From a checkpoint of a small encoder-decoder audio transcriber: decoder norm layernorm.
Rows from block 6 of the audio encoder of a small encoder-decoder audio transcriber, named by matrix and row number. Rows with one number belong to one channel. Each number is 128 + 24 x the weight over its row's rms, rounded and kept within 0 to 255. All counts start at 0.
After each channel's rows are labels from the 100 clips, of 14976, where the channel reaches its highest value: "loudest" is the band of the loudest frequency at the time of the peak. Only what is clearly more common there than usual is listed. The data: short read English sentences (LibriTTS-R). In brackets: how many of the 100, against the usual share in percent.
# convs0: first width-7 conv (encoder.blocks.6.convs.0.weight, 112x112x7, standardized in use, each kernel summed), inputs 0-111
# convs1: second width-7 conv (encoder.blocks.6.convs.1.weight, 112x112x7, standardized in use, transposed, each kernel summed), outputs 0-111

convs0.89 [145  98 161 181  81 103 142 117 144  76 139 129 129 144 113 155 122 119 134 159 185 130 117 127 111 158 148 111 138 100 110  90 142 116 109 123 105 153 110 130 155  89 110 158 136 123  99 166  89 134 147 152 108  91 116 122 155 138 111 136 138 107 150  92 118 171 127 178 105 124 139 101 108 142 104 117 166 125 113  92 127  95 167 147 110  77 124 128 109 141 145 149 145 174 115 150 149 128 121 149 157 128 140 131 135 111 119  96 104 116 117 177]
convs1.89 [124 140 153 180  97 140 154 139 147 156 127 144 177 130 142 146 141 144 144 175 123 120 111 156 130 138 127 157 126 127 119  88 129 109 129 132  63 109 106 135 170 117  86 137 140 113 184 165  85 105 106 135 173  89 113 127 167 113 135 136 133 134 124  94 110 114 150  68 152 136 141 146 139 118 119 101 143 130 156 134 106 104 128  91 131 120 135 145 112 152 118 155 126 134 122 142  92 131 111 120 140 153 127 140 157 101  61 142  98 152  93 131]
loudest: 4000 to 8000 Hz (25 vs 4.4)

convs0.27 [ 99 110 102 146 162 105 122  82 155 123 160 118 123 149 125 143 131 121 147 140 133 145 160 117 166 127 128 142 129 150 121 100 154 146 110 115 115 113 108 102  75 166 104 114  95 167 128 116  97 100 161  95 108 100 154  93 162 111 129 189 142 116 152 122 148 110 161 151 164 166 173 138 169  91 115 139 139 115 140 141 130 100 157 132 148 124 121 107 103 131 143 125  97  97  89 147 105 108 143 108 118 134 106 132 127 186 111 110  97 116 112 166]
convs1.27 [108 111 160 136 143 148 116  78 134 104 153 132 137 126  94 124 129 145 110 122 149 132 121 160 141 107 127 112 122 102 165  91 114 107  97 153  30 154 175 160 123 147 143 123 111 116 136 126  89 124 121 126 129 159 131 141 106 129 109 141 134 129 141  85 131 125 159 112 125 128 182 113 101 134  89 113 121 127 118 149 121  89 100 151 169 130 188 142 143 161 117 106 153 136  93 112 157 126 115 114 127  96 110 136 161 163 135 125 135 142 167 161]
loudest: 250 to 500 Hz (34 vs 12.2)

convs0.14 [ 88 138 122 120 119 144 133 131 133 128 116 119 150  99  95 150 119 111 147 122 145 128 203 138 118 138 158 104 159 122 123 134 156 186 144 112  66 158  99 164 124 125 157 141 164 166 108  88 108 149 163 102 127 143 111 141 153 141 113 135 148 141 139 123 128  98 116  86 120 108 137 114 155 127 125 134  70 174 129 144 140 117 136  74 126 119 154 163 124 132 142 108  83 135 117 148 135 143 160 100  74 110 100 116 139 101 129 128  90 128 131 121]
convs1.14 [133 157 117 124 140 136 143 155 159 133 118 145 104 128 149 117 138 161 129 142 139  95 196 110 136 135 123  85 121  89  99 170 119 118 199 143  63 140 150 146 122 101 127 128 100 154 112 116 114  74 117 160  97 126  92 132 125 127 117 119 131 173 128 134 141 128 159 128 134  99 113 109 124 106 122 133  50 111 101 103 144 147 125 129 101 133 121 126 120 125 163 160 157 115 148 122 148 138 150 164 130  99 159 117  98  99 132 107 156 143 140 110]
loudest: 4000 to 8000 Hz (25 vs 4.4)

convs0.98 [131 118 132 108 137 129  95 135 125 151 172 150 145 138 100  80 142 124 124 123 111 160 158 133 118  29 155 133 167 134 137 115 119 165 123 130 109 108 112 162 147 130 104 103 118 122 136 155 151 146  97 136 109 129 127 147 139 153 143  92 195 105 103 128 131 134 100 148 147 127 146  97 112 141 150 104 130 133 109 140  97  95 146 142 133 117 107 114  77 153 153 151 154 105 112 162 120 133 122 152 133 172 130 132 116 128 149  94  60 119 114 143]
convs1.98 [156  91 155 139 102  90 143 142 145 128 103  92 125 127 118  75 144 121 158 108 167 134 124 160 130 147 121 129 126 140 146 128 120 117 125 101 125 141 144 120 177 128  95 162 135 120 107 132 133  85  95 153 129 143 153  93 114 123 144 117 171 177 166  90 112  99 137  85 146 110 152 161 113 130 144 114 118 177  93 108 118 138  98 144 128 120 135 131 172 167 143  95 103 193 121 121 137 130 155 161 102 104  78 103 115 124 122 134 100 136 128 131]
loudest: 500 to 1000 Hz (40 vs 5.8); 250 to 500 Hz (36 vs 12.2)

convs0.44 [167 126 166 120 102 157 111 153  91 123 137 150 116 121 159 101 155 143 146 118 145 114 139 101 142 122  94 123 118 133 115 145 119 103 114 128 139  99 135 129 136 107 158 125 127 117 111  79 179 128 116 105 137 140 128 159 126 111  64 120  84 174 162 162 111 123  88 127  70 138 140 154 133 126 118  93 135  96 119 133 142 107 125 101 118  98 165 156 140 131 169 119 171 103 127 174 105 157 144 143 108 108 100 177 115 117 103 130 168 146 140 144]
convs1.44 [148 125 154 112 106 131 128 118 124 145  90 119 154 112 159 143 104 127 117  97  95 122 161 172 109 154 113 145 157 123 105 126 137 104 160 162 159 115 120  96 103 146 120 160 159 147 106 147 143 162 149 167 137  75  71 140 115 159 154 159 109 104 113 136 132 118  95 159 129 118  99 144  80 118 147  96 140 166 126 120 151 119 160 153  99  92 139 113 126 109  92  86 100 142  98 125 147 127 142 141  94 129 149 134 144 149 171 130 130  76 126 104]
loudest: 4000 to 8000 Hz (47 vs 4.4)

convs0.108 [103 121  96 158 131 101 157 168 146 129 113 126 108 127 131 109 117 106 112 121  87 135 120 127 118 113 150  90 160 141 136 115  85 132 112 138  77 191 132 126 131 114 136 130 127 104 124 160 113 120 124 126 144  77 130 112 144  98  89  95 166 137 106 139 144 134  75 111 126 119 144 156 121 138 129 121 120 151 120 127 121 124 181 124 128 114 118  88 107 176 170 179 123 204 136 159 136 123 149  94 138 103 149 173 121 124 138 129 136 159 117 155]
convs1.108 [ 90 112 131 147 110  77 154 119 130 171 143 133 140 162  97 110 158 110 141  99 137 124 100 151  64 110 157 170 113 111 125 139 115 135 112 185 108 164  93 139 108 125 127 146 171  99 128 136  96  84 137 145 133 117 114  84 156  98 120 133 151 154 129 129 127 138 129 108 123 133 145 142 127 131 145 155 120 117  95 125 102 121 176 158 132 173 165 139 144 171 130 166 165 177 146 126 113 136 124 141 119 172 141 140 149 145 112 120 138 144  96 115]
loudest: 250 to 500 Hz (48 vs 12.2)

convs0.30 [ 70 109 121 113 118 144  98 179 127  88 169 138 131 103 134 128 114 136 150 166 123 140 136 120 142 109  84 143 157 119  99 149 123 126 147 132 162 134 107 110 104 166 148 129 114 105 153 139  91 123 190 137 133 120 169 108 155 122 134 131 160 109 130 112 128 150 120 128 135 143 130 170 137 144 110 146 134 140 132 124 113  79 174 175 130 129 132 116  90 107 164 153 128 132  92 136 114 129 178 103  71  97 125 121 118 111  91  94 130 150 110  91]
convs1.30 [109 139 132 131 135 148 130 160 125 149  92 128 141 111 144 132 144 131 134 143 154  97 111 113 147 114 146  91 134  96 150 162 139 131  71 142  64 133 120 114 156 156 187  87 102 122  84 110  95 137 123 117 101 138  95 114 145 130  93 133 148 137 149 128 125 113 152 196 130 133 125  80 139 137 139 122 147 102 144 151 164 120 158 101 137 132 169  80 107 135 154 168 123 147 135 143 162 129 124 143 122 119 141 196 141 156 132 135 109 121 151 142]
loudest: 250 to 500 Hz (33 vs 12.2)

convs0.61 [161 113 146 147 121 142 144 107  95 133 164 126 102 138 138 129 125 151 122 155 129 115 152 147 105 143 161 162 108 130 128 138 124  60  83  72 155 133 140 145 146 156 123 136 137  50 107 115 129 154 138 163 122 116 135 166 138 136 125 136 127 137 119  54 118 135 100 128 119 132 111  32 160 123 124 136 117 171 133 138 145 128 135 139 164 146 127  96 134 127 135  89 140 141 112 168 109 109 141 136 125 111 130 133 141 128 150  99 119 130 125  99]
convs1.61 [154 143 137 129 107 138 131 170 126  93 109 130 159 110  93 102 190 149 129 101  96 133  99 147 137 103  79 127 135 113 181 137 150 152 179  94 132 128 121 104 127 159 131 123  96 101 130 170 133 124 156 108 117 125 152 155 133 116 122 137 127 141 137  73 157 117 111 107 123 161  94 126 134 143 158 140 136 127 165 126 121 144 112 147  93 112 115 120 101 125 102 103 141  91  95 138 118 105 100 126 113 175 137 124 138  91 107  73 106  85 102 153]
loudest: 4000 to 8000 Hz (42 vs 4.4)

convs0.34 [149 147 180 106  97 168 108 115 108  68 124 138 116 132 131 136 112 143 154 140 158 114  85  89 120 190 137 126 149 115 130 163 148 143 103 130 164 106 125 146 122 155 156 127  99 113 120 113 118 147 148 117 158 133 166 180 115 125 116 135 129 116 172 141 116 111 143 118 107 135 118 141 150  95 146 147 124 121 149 141 153 113 110 106 111  88 127 135  69  98 138 156 126  83 121 145 108 117 161 119  86 104  87 107 151 121 177  91 141 141 131 122]
convs1.34 [125 178 123 129 146 147 111 148 174 147 121 161 152 118 157 126 106 190 142 178 100 110 168 127 120  98 119 182 124 133 135 122 144 150 138 138  90 109 101 112 121 149 133 128 125 144 134 145 119 115 147 101 129 122 136 163 101 109 113 139 152 164 121 155 162 156 118  81  78 101 132 132  98 167 150  98 110 132 144 160 123 106 138 152 128 111 108 111 131 113 109 113 119  58 119 137 119  85 119 103 110 129 171  98  94 121 107 146  96 122 118 118]
loudest: 4000 to 8000 Hz (26 vs 4.4)

convs0.99 [ 90 124 139 112 102  88 179 158 151 155 124 151 123 144 133 156 138 126 160 114 143 158 125 136 138 111 120 139 123  67 103 110 158 139 107 143 121 169 142 109 175 117 135 181 169 100 121 131 138 129 161 126 142 158 108 131 175 125 121 143 144 171 115 121 117 136  70 146 107 129 138  97 130 138  90 157  96 119 144 116 144 104 138 105  99 122 123 109 112 127 151 144 104 131 137 155 132 123 137 128 160  85  90 121  89  88  75 116 132 137 136  86]
convs1.99 [100 127 143 170  75 144 158 111 143 115 152 155 133 116 132 150 141 131 146  83 168 117 154 115 115 125 120 106 112 190 143  96 121 115 132 154 134  94 129 104 122 120 122 161 140 114 180 105 131 165 116  61 119 125 141 112  97 127 111 158 101 131 174 162 145 147 163 140 129 127  96 119 139 132 124  65 107  93 130 123 134 109 142 127 135 157 115 183 135 170 147 150 103 144 145 127 153 134 144 174 137 158 106 113 132 111 122 149 135 123 138 103]
loudest: 250 to 500 Hz (49 vs 12.2)

convs0.38 [131  83 119  78 149 118 134 135 112 122 172 137 141 134 125  76 135 131 177 167 117 152  78 105 103 138 144 137 134 144  90 119 112 136 117 105 122 156  90 151 118 148 165 119 125  65 127 124  84 143 133 102 175 107 145 145 126 114 115 137 148 100 170  91 132 115 125 161 149 126 109 133 132 137 136 130 133 126 143 131 150 116 187 142 120  87 126 127  99 148 141 155 126 113 100 112 124 114 149 172 147 118 117  92  99 170 104 158 121 110 153 166]
convs1.38 [140 149 146 139 113 145 158 135 130 153 158 142 141 106 131 130 137 128 167 107 147 141 118 181 146 125 108 153 124 121 146  70 163 102 118 135 107 111 113 162 159 142 153 160 160 137 146 123 113 106 113 102 130 119  97 157 123 109 156 111 173 122 150 175 145 135 153 112 119 124 142 101 141  83 108  69 123 167 128 154 133  71 100 121 151 126 151 174 157 114 143  87 144  75 101 159 137 134 123 142 140 106 147  95 134 111  99 109 111 128 163 134]
loudest: 4000 to 8000 Hz (30 vs 4.4); 2000 to 4000 Hz (29 vs 1.9)

convs0.60 [141 129 149 140 133 120 102 188 150 146 145 141 134 102 106  78 155 152 147 141 125 106 149 155 110 168 154 154  99 163 122 113 141 154 108 149 134 134 113 180 122 126 115 110 102 149 158 120 103 119 131  97 131 111 111 127 149 139 114  96 116 149 146  85 111 149 161 121  92 106  99  95 147 115  95 169 138 129 115 107 131  96 139  93 143 182 104 173 100 142  96 111 131 113  81 173 114 140 146 112  99 146 173 141 147  98 131 109 100 125 118 125]
convs1.60 [188 172 129 142 135 158 137 156 123 150 124 140 118 128 124  91 136 167 189 171 102 106 127 127 169 137 107 100 137  98 142 123 158 149 157  82 180 110 131 133 140 111 105 150 133 116 119 164 134 117 179 139 115 140 131 131 163 114 127 140  86 159 144 129 133 102 138 122 108 137 130 132 132 121 118 142 145 148 141 130 150 115 123 103  80 137 127 123 132 172 152  62 148  82 117 105 193 123 140 147 105 134 117 132 139 107 118  92 118 138 131 112]
loudest: 4000 to 8000 Hz (32 vs 4.4)

convs0.70 [143 139 108 152 196 111 160 133 190 130 172 115 119 136 122 144 130 119 120 136 102 139 131 127 145 103 134  92 114  79 131 140 134  91 109 162 114 153  99 137 115 121 128 118 164 127 115  96 132 116 113 105 132 129 110 132  65 138 160  98 173 141 191 124 141 117 181 140 145 111 133 103 160 120 115 115  60 124 125 120 127 102 148 100 127 124 112 122 111 138 118 107 112 140 114 146 169 140 160 119 138 161 151 152 132 121 111  92  91 119 111 155]
convs1.70 [151 130 111 157 158 125 110 101 108 145 177 127  87 145  79 160 126 153 124 123 119  94 111 111  78 115 103 114 137 124 139 114  90 100 108  93 101 131 141 147 110 116  84 148 148 136 194 142 159 166 132 128  90 147 105 108  81  95  90 137 125 138 169 125 135 110 134 116 124 114  99 171 135  69 100 141 103 141 138 111  84 131 126 161 109 120 113 140 143 131 115 155 106 140 126 148 135 137 120 153 136  96 117 146 123 123 115 134 111 175 132 160]
loudest: 500 to 1000 Hz (45 vs 5.8)

convs0.102 [148 124 125 144 126 165 147  84 127 113 144 124 130 120 119 127 108 114  91  95 125 115 133  93 136 159 148 120 104  75 119 151 117  90 154  99 122 127 146  68 162 138 125  94 171 133 123 137 153 113 120 146 131 141 139 133 138 138 139 109 165 121 166 100 162  97 114  92 156 142 118 107 105 118 149 184 175 117 120  76  92 164 114 119 110 165 118 105 156  92 137 146  92 159 138 152 151 134 157 115 178 112 164 101 139 137 147 119 116 125 129 112]
convs1.102 [132  98 111 116 134 187 105 103  75 125 108 134 122 131 144 113 102 128  94 126 121 133  93  77 129  87 122  85 102 123 123 110 126 127 118 120 168 118 126  98 177 100 137 109 104 138 143 109 129 115 158 118 147 148 134 184 105 104 153 142 133 125 151 137 149 160 105 105 132 139 105 145 139 123 155 141 170 131 143  53 114 117 142 136 129 133  97 133 124  76 136 131 121 127 155 121  85 133 134 142 149 143  69  78 149 143 158 148 102 109 128 124]
loudest: 500 to 1000 Hz (38 vs 5.8)

convs0.106 [161 100 140 118 129 166 110 152 113 130 164 138 166  69  84 101 108 110 111 104 121  99 121  97 110 160 145 105 117 110 123 135 140 109  78 142 146 149 128  96 142 139 155  79 146 117 124 134 145 138  99 103 140 117 147 135 150 119 158 116 175 120 158 111 149 115 114 167 138 101  98 138 176  76  91 133 154 114  66 119 158 137 122 114 133 157 108 123 126 146 121 177 134 144 133 156 170 126 138 137 152 136 121 128 131 140 112 124 106 153  94 158]
convs1.106 [133 117 113 103 120 147 147  93 113 139  77 138  65 109 178 135 107 151 130 115 138 134 112 107  84  85  94 140 172 117 128  93 135 127 139  83 150 100 143 170 113 160 172 129 125 106 119 159 151 138 138 141 144 121 105 137 130 124 125 141 180 151 131 126 142 125 124 116 117  79 123 149 131 149 131 126 152 165 130 145  67 145 138 159  98 116 138 143 126  86 145 124 131 149 110 126 109 119 162 127 134 142 120 102 172 126 129 125 191 172 125 117]
loudest: 250 to 500 Hz (38 vs 12.2)

convs0.22 [130 133 151 150 116 123 140 117 122 153 145 152 108 139 144 116 118 132 137 131 173 121 162 134 142 161 158 145 133 163  88 102 157 148 155  85 125  99 117 153 109 149 107 114 111 118 112  83  99 142 125 109 124  94 156 115 128 105 106 137 124 166 147 108 144 107 167 114 107 153 180 149 170 140 113 113 151 113 125  78 138 134 162 107 181 142 121 157 115 123 123  94  64 107 105 183 117 133 137  84 133 114 142 119 106 121 154  95  88 127 120 102]
convs1.22 [159 119 130 102 131 148 132 150 174 137 133 136 175 106 166 148 117 153 154  99 111 153 177  96 118 140 113 130 141  83 173 120 118 188 122 160 162 122 142 135 179 164 109 116 100 119  95 147 157 110 140 172 137  99 148 154 164 126 149 146 104 149 132 107 128 142 132 149 152 121 119 153 147 144  96 120 147 119 135 156 120 106 107 158 125 143 120  84 121 181 187 115 113 152 148 121 122 153 139 135 164 161 143 129 110 113 121 115 123 150 148 134]
loudest: 4000 to 8000 Hz (47 vs 4.4)

convs0.101 [ 78 126 122 136 136  99 110 126 158  99 136 158 164 121 143 120 111 154 141 135 159 108 131 161 151 102 151 161 114 121 118 120 119 104  83 118  91  92 135 152 160 122 107 112 111 143 133 121 145 140  85  85 140 145 101 118 116  91 206 128 114 166 123 149  97 108 152 108 131 100 120 104 156 132 145 108 149 171 138 137 166 152 116  98 148  96 109  87 136 167 124 145  88 105 126 180 149 129 146  99 145 152 114 121 134 150 147 155 108 116 118 129]
convs1.101 [ 82 122 164 128 122 146 144 129 146 129 147 148 140 119 148 126 127 107 124 111 132 142 153 158 138 134 125 144 152 114 131 181 157 131 131 131 176 148 151 130 168 121 123 128 142 103 140 126 205 134 151 121 127 175  84  96 120 106  79 143 125 130 128 103 116 148 101 129 114 127 113 187 139 131 156 112 155 150 144 101  88 173 110 158 183 132 122 149 163 166 152 116 106 150 133  83  86 138 139 136 129 121 136 116 142 132 174 135 122 112 168 131]
loudest: 500 to 1000 Hz (36 vs 5.8); 250 to 500 Hz (31 vs 12.2)

convs0.96 [105 149 116 133 105  79  96  90 140 112 146 101 110 134 165 138 133 125 123 106 123 115 155 127 161 139  99 148  75 182  92  86 146 190 100 159 110 124 156 125 116 145 108 152  98 170 158 163 148 127 124 133  75 137 124  75 175 150 128 151 137 115 121 135  87 113 116 118 117 136 135 173 131 166 144 122 152 125 137 129 109 160 150 148 138  91 129 158 142 158 123 144 101 150 127 137 116 151 119 102 113 108 103 102 124 103 127 130 132 103 138 117]
convs1.96 [105 138 194 146 130 130 135 183 150 159 161 120 132 115 117  93 126 154 136 172 140 153 106 139 144 134 147  59 132  87 136 162 110 180 153 142 101 109 159 177 143 121 139 138 136  79 149  59 109 132 132 131 157  99 131 129 131 128 136 144 148 131 116 104 138 132 107 117 141 155 170 132 127 159 167 131 107 117 156 159 114 153 183 140 117 147 134 117 132 135 136 163 118 158 161 128 119 112 122 156  98 135 148 126 124 120 148 127 144 124 128 131]
loudest: 250 to 500 Hz (51 vs 12.2)

convs0.94 [175 134 123 108 156 104 140 110 103 138 113 106 114 119 121 124 108 105 125 103 162 121 190 134 119 169 132 114 128  84 131 119 110 124  75 173 121 138 145 119 161  68 130 139 146 144 177 124 171 146 154 135  75 153 115 129 163 109 112 118 135 142 156 133 109 108 128  91 115 112 159  90 124 131 138 144 118 140 107 113 123 149 175 104 129 149 168 128 127 103 106  95 129 148 116 190 126 131 133 112  96 115 126 164 136  84 122 118 115 140 156 122]
convs1.94 [162 140 135 106 113 140 155 145 159 135 124 147 138 153 155 141 135  87 152 148 131 160 173 125 108 104 149 161 127 111 125 135 162 101 151 168 132 152 112 133 107 160 128 140 143 180 145 122 181 174 113 137 101 104 119 146 123 152 143 158  86 105 103 140 120 126 137 133 107 147 134 140 113 144 136 171 108 144 122 136 134 161 158 115 110 107  94  86 150 173 159 120 141 173 145  92 131 107 196 136 118 117 166 129 128  97 141 140 129 105 135  82]
loudest: 250 to 500 Hz (43 vs 12.2)

convs0.54 [113 150 156  94  94 159 134 107 138 101 158 123 170 122 160 149 147  92 121 141 157 140 118 135 132 122 109 115 134 128 124 106 121 125  90 100 170 142 155 122  95 160 113 121 115 123 148 127 102 141 120 129 115 115 155 116 169 142 126 117  91 143 134 125 137 106  95 138  99 127 138 116 143 162 140 118 101 190 139 108 144  94 149 138 109 114 126 129 182 152 126 172 158 138 144 130  85 120 140 139  59  69  98 189 100 119 124 140 113 114 103 149]
convs1.54 [132 114 141 101 141 105 162 128 130  92 139 147 122 144 150 133 106 139 145 127 124 134 144 150 147 100 132 172 159 115 156 148 162 122 128 117 109 149 100 115 123 138  57 124 170 117 113 133 105 175 133 122 152 109 137 117 162 118 129 111 105 141  87 170 155 154 103 146  95 135  87 124  97 150 106 106 109 140 141 151 135 158 195 109 114 114  79 104 104 159 141 144 130 132 135 163 113 138 132 132 105 105 203 139 148 116 126  94 101 146 153 132]
loudest: 4000 to 8000 Hz (31 vs 4.4)

convs0.91 [115  91  83 121 129 127 123  98 115 132 135 157 120 117  88 104  98 144 102 115 120 156 126 118 138  83 147 136 168 151 196 123 161 128 125  88 137 104 147  93 170 103 108 156 157 143 127 123 138 119 139 132 124 147 131 148 186 118 113 123 169 158 138 136 128 126 132 109  94 125  88  91 128 112 138 107 119 120 133 191 124 185 147 110 126  96 154 119 151 104 134 149 115 114  99 142 144 157 156 151 130  78  98 113 104 114 160 110 125 157 134 132]
convs1.91 [136 107 124 132  82 116 151 135 112  93 159 116  97 141 110  94 142  83 113 113 140 113 130 107 144 161 112  96 122 145 122 126 146 162 136 124 151 115 124 134 155 136 125 121 138 121 144  94  97 130  96 152 139 136 122  93 130 156 113  79 140 130 130 126  94  97  94 149 149  71  95 100 110 119 124 139 153 109  86 128 137  90 108 120 118 106 135 147 127 170 127 149  84 142 157 109 108  74 173 142 158 127 113  97  98 107  91 157 124 189 128  93]
loudest: 4000 to 8000 Hz (28 vs 4.4)

convs0.55 [ 92 139  85 119 112 140 156 128 115 122 102 138 100 146 138 163 142 134 141 107 131 136 141 130 147 116 135 117 124 130 137 112 147  78 119 130 111 154 118 133 143 102 146 144 115  85  90 144  95 133 156 122 144 126 129 155 177 142 118 149 134 123 152  96 135 187  96 130 161 126 155  70 162 143 145 132  94 111 166 120 145 163 114 127 120 115 151 149  99  91 170 163  96 141 129  73 151 145 127 112 128  86 158 120 128 101 136  51 124 149 126 133]
convs1.55 [127 113 135  99 102 139 132  99 146 136 179 110 159 150 121 152  99 110 104  99 115 134 150 119 142 143 157 135 117 113 120 142 123  76 125 146 162 134 150  88 112 129 126 126 146 122 139 119 131  92 127  86  95 141 120  56 177 132 119 122  90  98 130 148 132 123 133 161 116  69  84 133 142 131 124 123 140 114 114 135  98 144 164 182 131 137 128 153 152 136 134 155  69 118 143 154 154 124  99 150 129 164  92 123 117  94  90 117  93 114 105 133]
loudest: 250 to 500 Hz (30 vs 12.2)

convs0.110 [170 137 124 169 133 156 104 108 154 127 114 127 128 110 110 136  73  90 145  87 145 148 125 122  99 142 147 138  95  96 112 132 112 140  88  97 140 104 136  90 168  96 125 114 125 141 107 161 139 106 166 133 107 115 124 118 166 121 122 130 157 114 139 155 117 119  96 197 111 132 141 102 114 120 126 132 100 100 102 115 132 129 125 116 140 148 152  80 119  96 117 159 167 187 124 158 139 138 146 122 149 131 109 178 124 182 127 114 149 108 120 164]
convs1.110 [116 121 146 153 104 155  86 100 181 118 150 143 163 130 116 102 104 154 118 150 125 164 134 133 117 116  90 152  79 144 101  92 118 133 145 157 102 137 109 129 155 125 115  97 155 130 146 133  95 105  91  97 163 105 138 119  70 120 132 154 143 158 123 179 100 143  95  79 122 156 107 141  83 154 138 130 116 121  75  97 112  98 122 145 135 130 124 119 138 125  94 152 155 118 108 107 125 137 135  96 136 150 117 135 146 127 101 159 138 134 172 108]
loudest: 4000 to 8000 Hz (38 vs 4.4)

convs0.2 [155 127 111 136  92 169  87 100  82 139 157  94 137 119  99  71 110 138 142 137 137 105 154 151 100 136 131 141 140 124 144 110 122 149 153 126 159 110 102 128 104 160 157  94 144 155 130 154 123 122 177  65 142 138 158 107 111  90 139  92 132 113 181 107 115 170 104 110 115 117 137 128 143 105 131 148 148 105  91 151 153 151 164 131 161 143 126 134 113  94 151 124 123 128  95 159 130 144 155 110  93 153 166 137 133 115 143 113 101 137 121  98]
convs1.2 [170 165 108  74 105 166 121 123 138 137  77 109 121 100 129  62 137 107  91 125 116  95 117 101 126 126 114 117 106 165 133 117 116 125 140 106 147 135 118 125 153 135 182 121 100 158 100 160 152  95 128 106 137 131 125 135 119 172 109  90 152 127 181 145 118 105 127 157 119 116 138  92 155  84 160 168 157 157 156 126 149 130 109 140 113 142 127 150 114 140 125  82 171 106  98 144 157 126 144 147 137 132 138 111 113 162 120 149 136 124 140 108]
loudest: 4000 to 8000 Hz (58 vs 4.4)

convs0.111 [124 137 129 123 144 172 135 116 135 102 142 121 139 104 138 164 103 130  85 113 136 123 131 138 158 148 112  96 120  75  87 160 147 119 138 134 130 142 126 115 130 171 127 127 174 121 139 145 144 130 152 121 106 111 148 184 136 119 136 130 179 124 169  75 127 171  90 128 126 130 116 121 164  93 113 107 133 146  73 147 118 135 127 130 114  93 107 116 113 100 117 134 127 170 129 139 199 113 144 107 143 125 157 125 130  73  81 101 109 148 129 106]
convs1.111 [147 110 116 162 164 151 111 107  99  94  96 111  88 117 155 164 135 139 104 111 136  93  95 104 140  99 113 126 157 181 136 145 119 106 109 122 150 123 117 117 161 126 136 118  73 134 104 145 169 133 147 102  92 128 133 149 105 129 114 151 158 151 168 132 140 105 110 124 134 143 129 120 176 181 104 113 148 127 137 195 112 133 126 126 129 104 131 147 115 116 140 137 155 123 132 125 122 170 163 146 167  96 114 107 166 109 171 173 105 147 136 141]
loudest: 250 to 500 Hz (32 vs 12.2)

convs0.24 [150  94  79 148  95 117 146 171 126  92 143 137 149 135 110 101  92 157 168 146 101 112 150  94 114 118 155 165 129 142 140 100 147 111 192 104 151 173 140 127 133 185 123 150 109  75 137 103 125 107 145  99 163 110 128 105 160 146 128 135 151 130 127 126 124 173 156 133 103 153 101 126 138 120  89 133 117 114 130 118 112 142 124 123 159 145 145 153 103 117 129 131  98  61  92 146 108 120 151 150 110 112  99 114 119 147 156 125 137 121 129 110]
convs1.24 [155 132 162  85 108 112 138 155 110 135 110 104 111 111 112 102 147 136 100 112 105 142  74 138  96 144 114 105 118 118 174 117 128 150 106  82 122 116 145 162 153 145 142 170 126 100  85 126 116 162 140 197 131 142 135 154 150 123 107 121 145 143 146 117 163 105 153 152 153 103 126 139 145  80 126 133 120 142 135 139 132  91 126 106 138 154 149 100 150 105 131 102 105 152 113  89 154 123 142 127 146 134 124 161  84 133  89 128 180  96 171 147]
loudest: 250 to 500 Hz (36 vs 12.2)

convs0.77 [141 109  79  90 148  84 173 162 149 144 159 145 103 143 125 128 118 132 150 128 128 141 134 108 130  67 158 131 135 116 134  87 166 165 145 124 126  97  89 169  75 126 115 134 106  95 177 111 114 120 108 117 159 143 129 146 163 181  95 156 165 151 122 126 133 162 174 125 123 124 103 137 108 135 131  87 142  92 125 138 117 132 140 129  96  84 139 109 129 147 154 131  75 120 134 141 119 138 151 138 129 142 122 119 109 151 111 105 110 111 128 145]
convs1.77 [116 113 136 121  98  87 132 111 143 145 142 129 154 142 149 159  91 106 129 121 148 156  97 133 141 139 109 155 114 140 101 117 119 144 105 121 112 111 124 138  90 155 102 110 149 139 100 138  94 121 117 127 110 127 112  92 124 114 155 139  90 118 155 100 100 134 188 145 142 102 131 149 111 119 145 112 112 120 121 108 135 137 134 120 160 114 126 154 111  79  98 129  87 150 204 162  85 154  87 146 107 171 114 157  89  93 121 189 139 118 102 144]
loudest: 500 to 1000 Hz (33 vs 5.8)

convs0.86 [137 114 143 177 115 142 151 136 140 131 164 147 143 109 106 154  98 132 136  91 113 143 120 104 138 126 120 122 112 111 109 133 142 117 112  86 110 149  82 119  92 144 100 113 121 134 123 124  97 105 126 147 128  88 149 106 133 123  98 116 184  99 154 139 160 134 154 126 101 106 126 196 115 131 113 140  99 150  93 122 110 116 125 102  92 149 150 141 109 107 138 156 147 177 128 149 140 144 166 127 139 117 185  99 160 168 123 122 115  97  96 194]
convs1.86 [104 134 103 145 127 129 115 114 141 152 156 136 152 156 115 123 120 169 101 149 142 152 101 138 136  95 120 126 119  94 145 130  94 135 128 157 101 102 151 152 101 107 106 127 113 112 103 119 127 109 115 193 169 136 156 127 120  79 164 101 203 143 163 123 146 130 136  91 137 106 117 127 104  95 138 118 115 125 101 121 117  93 119 145 157 142 142 127 138  74 111 161 129 169 114 127 138 144 118 122 185 160  62 114 140 135 108 131 121 112  92 140]
loudest: 250 to 500 Hz (36 vs 12.2)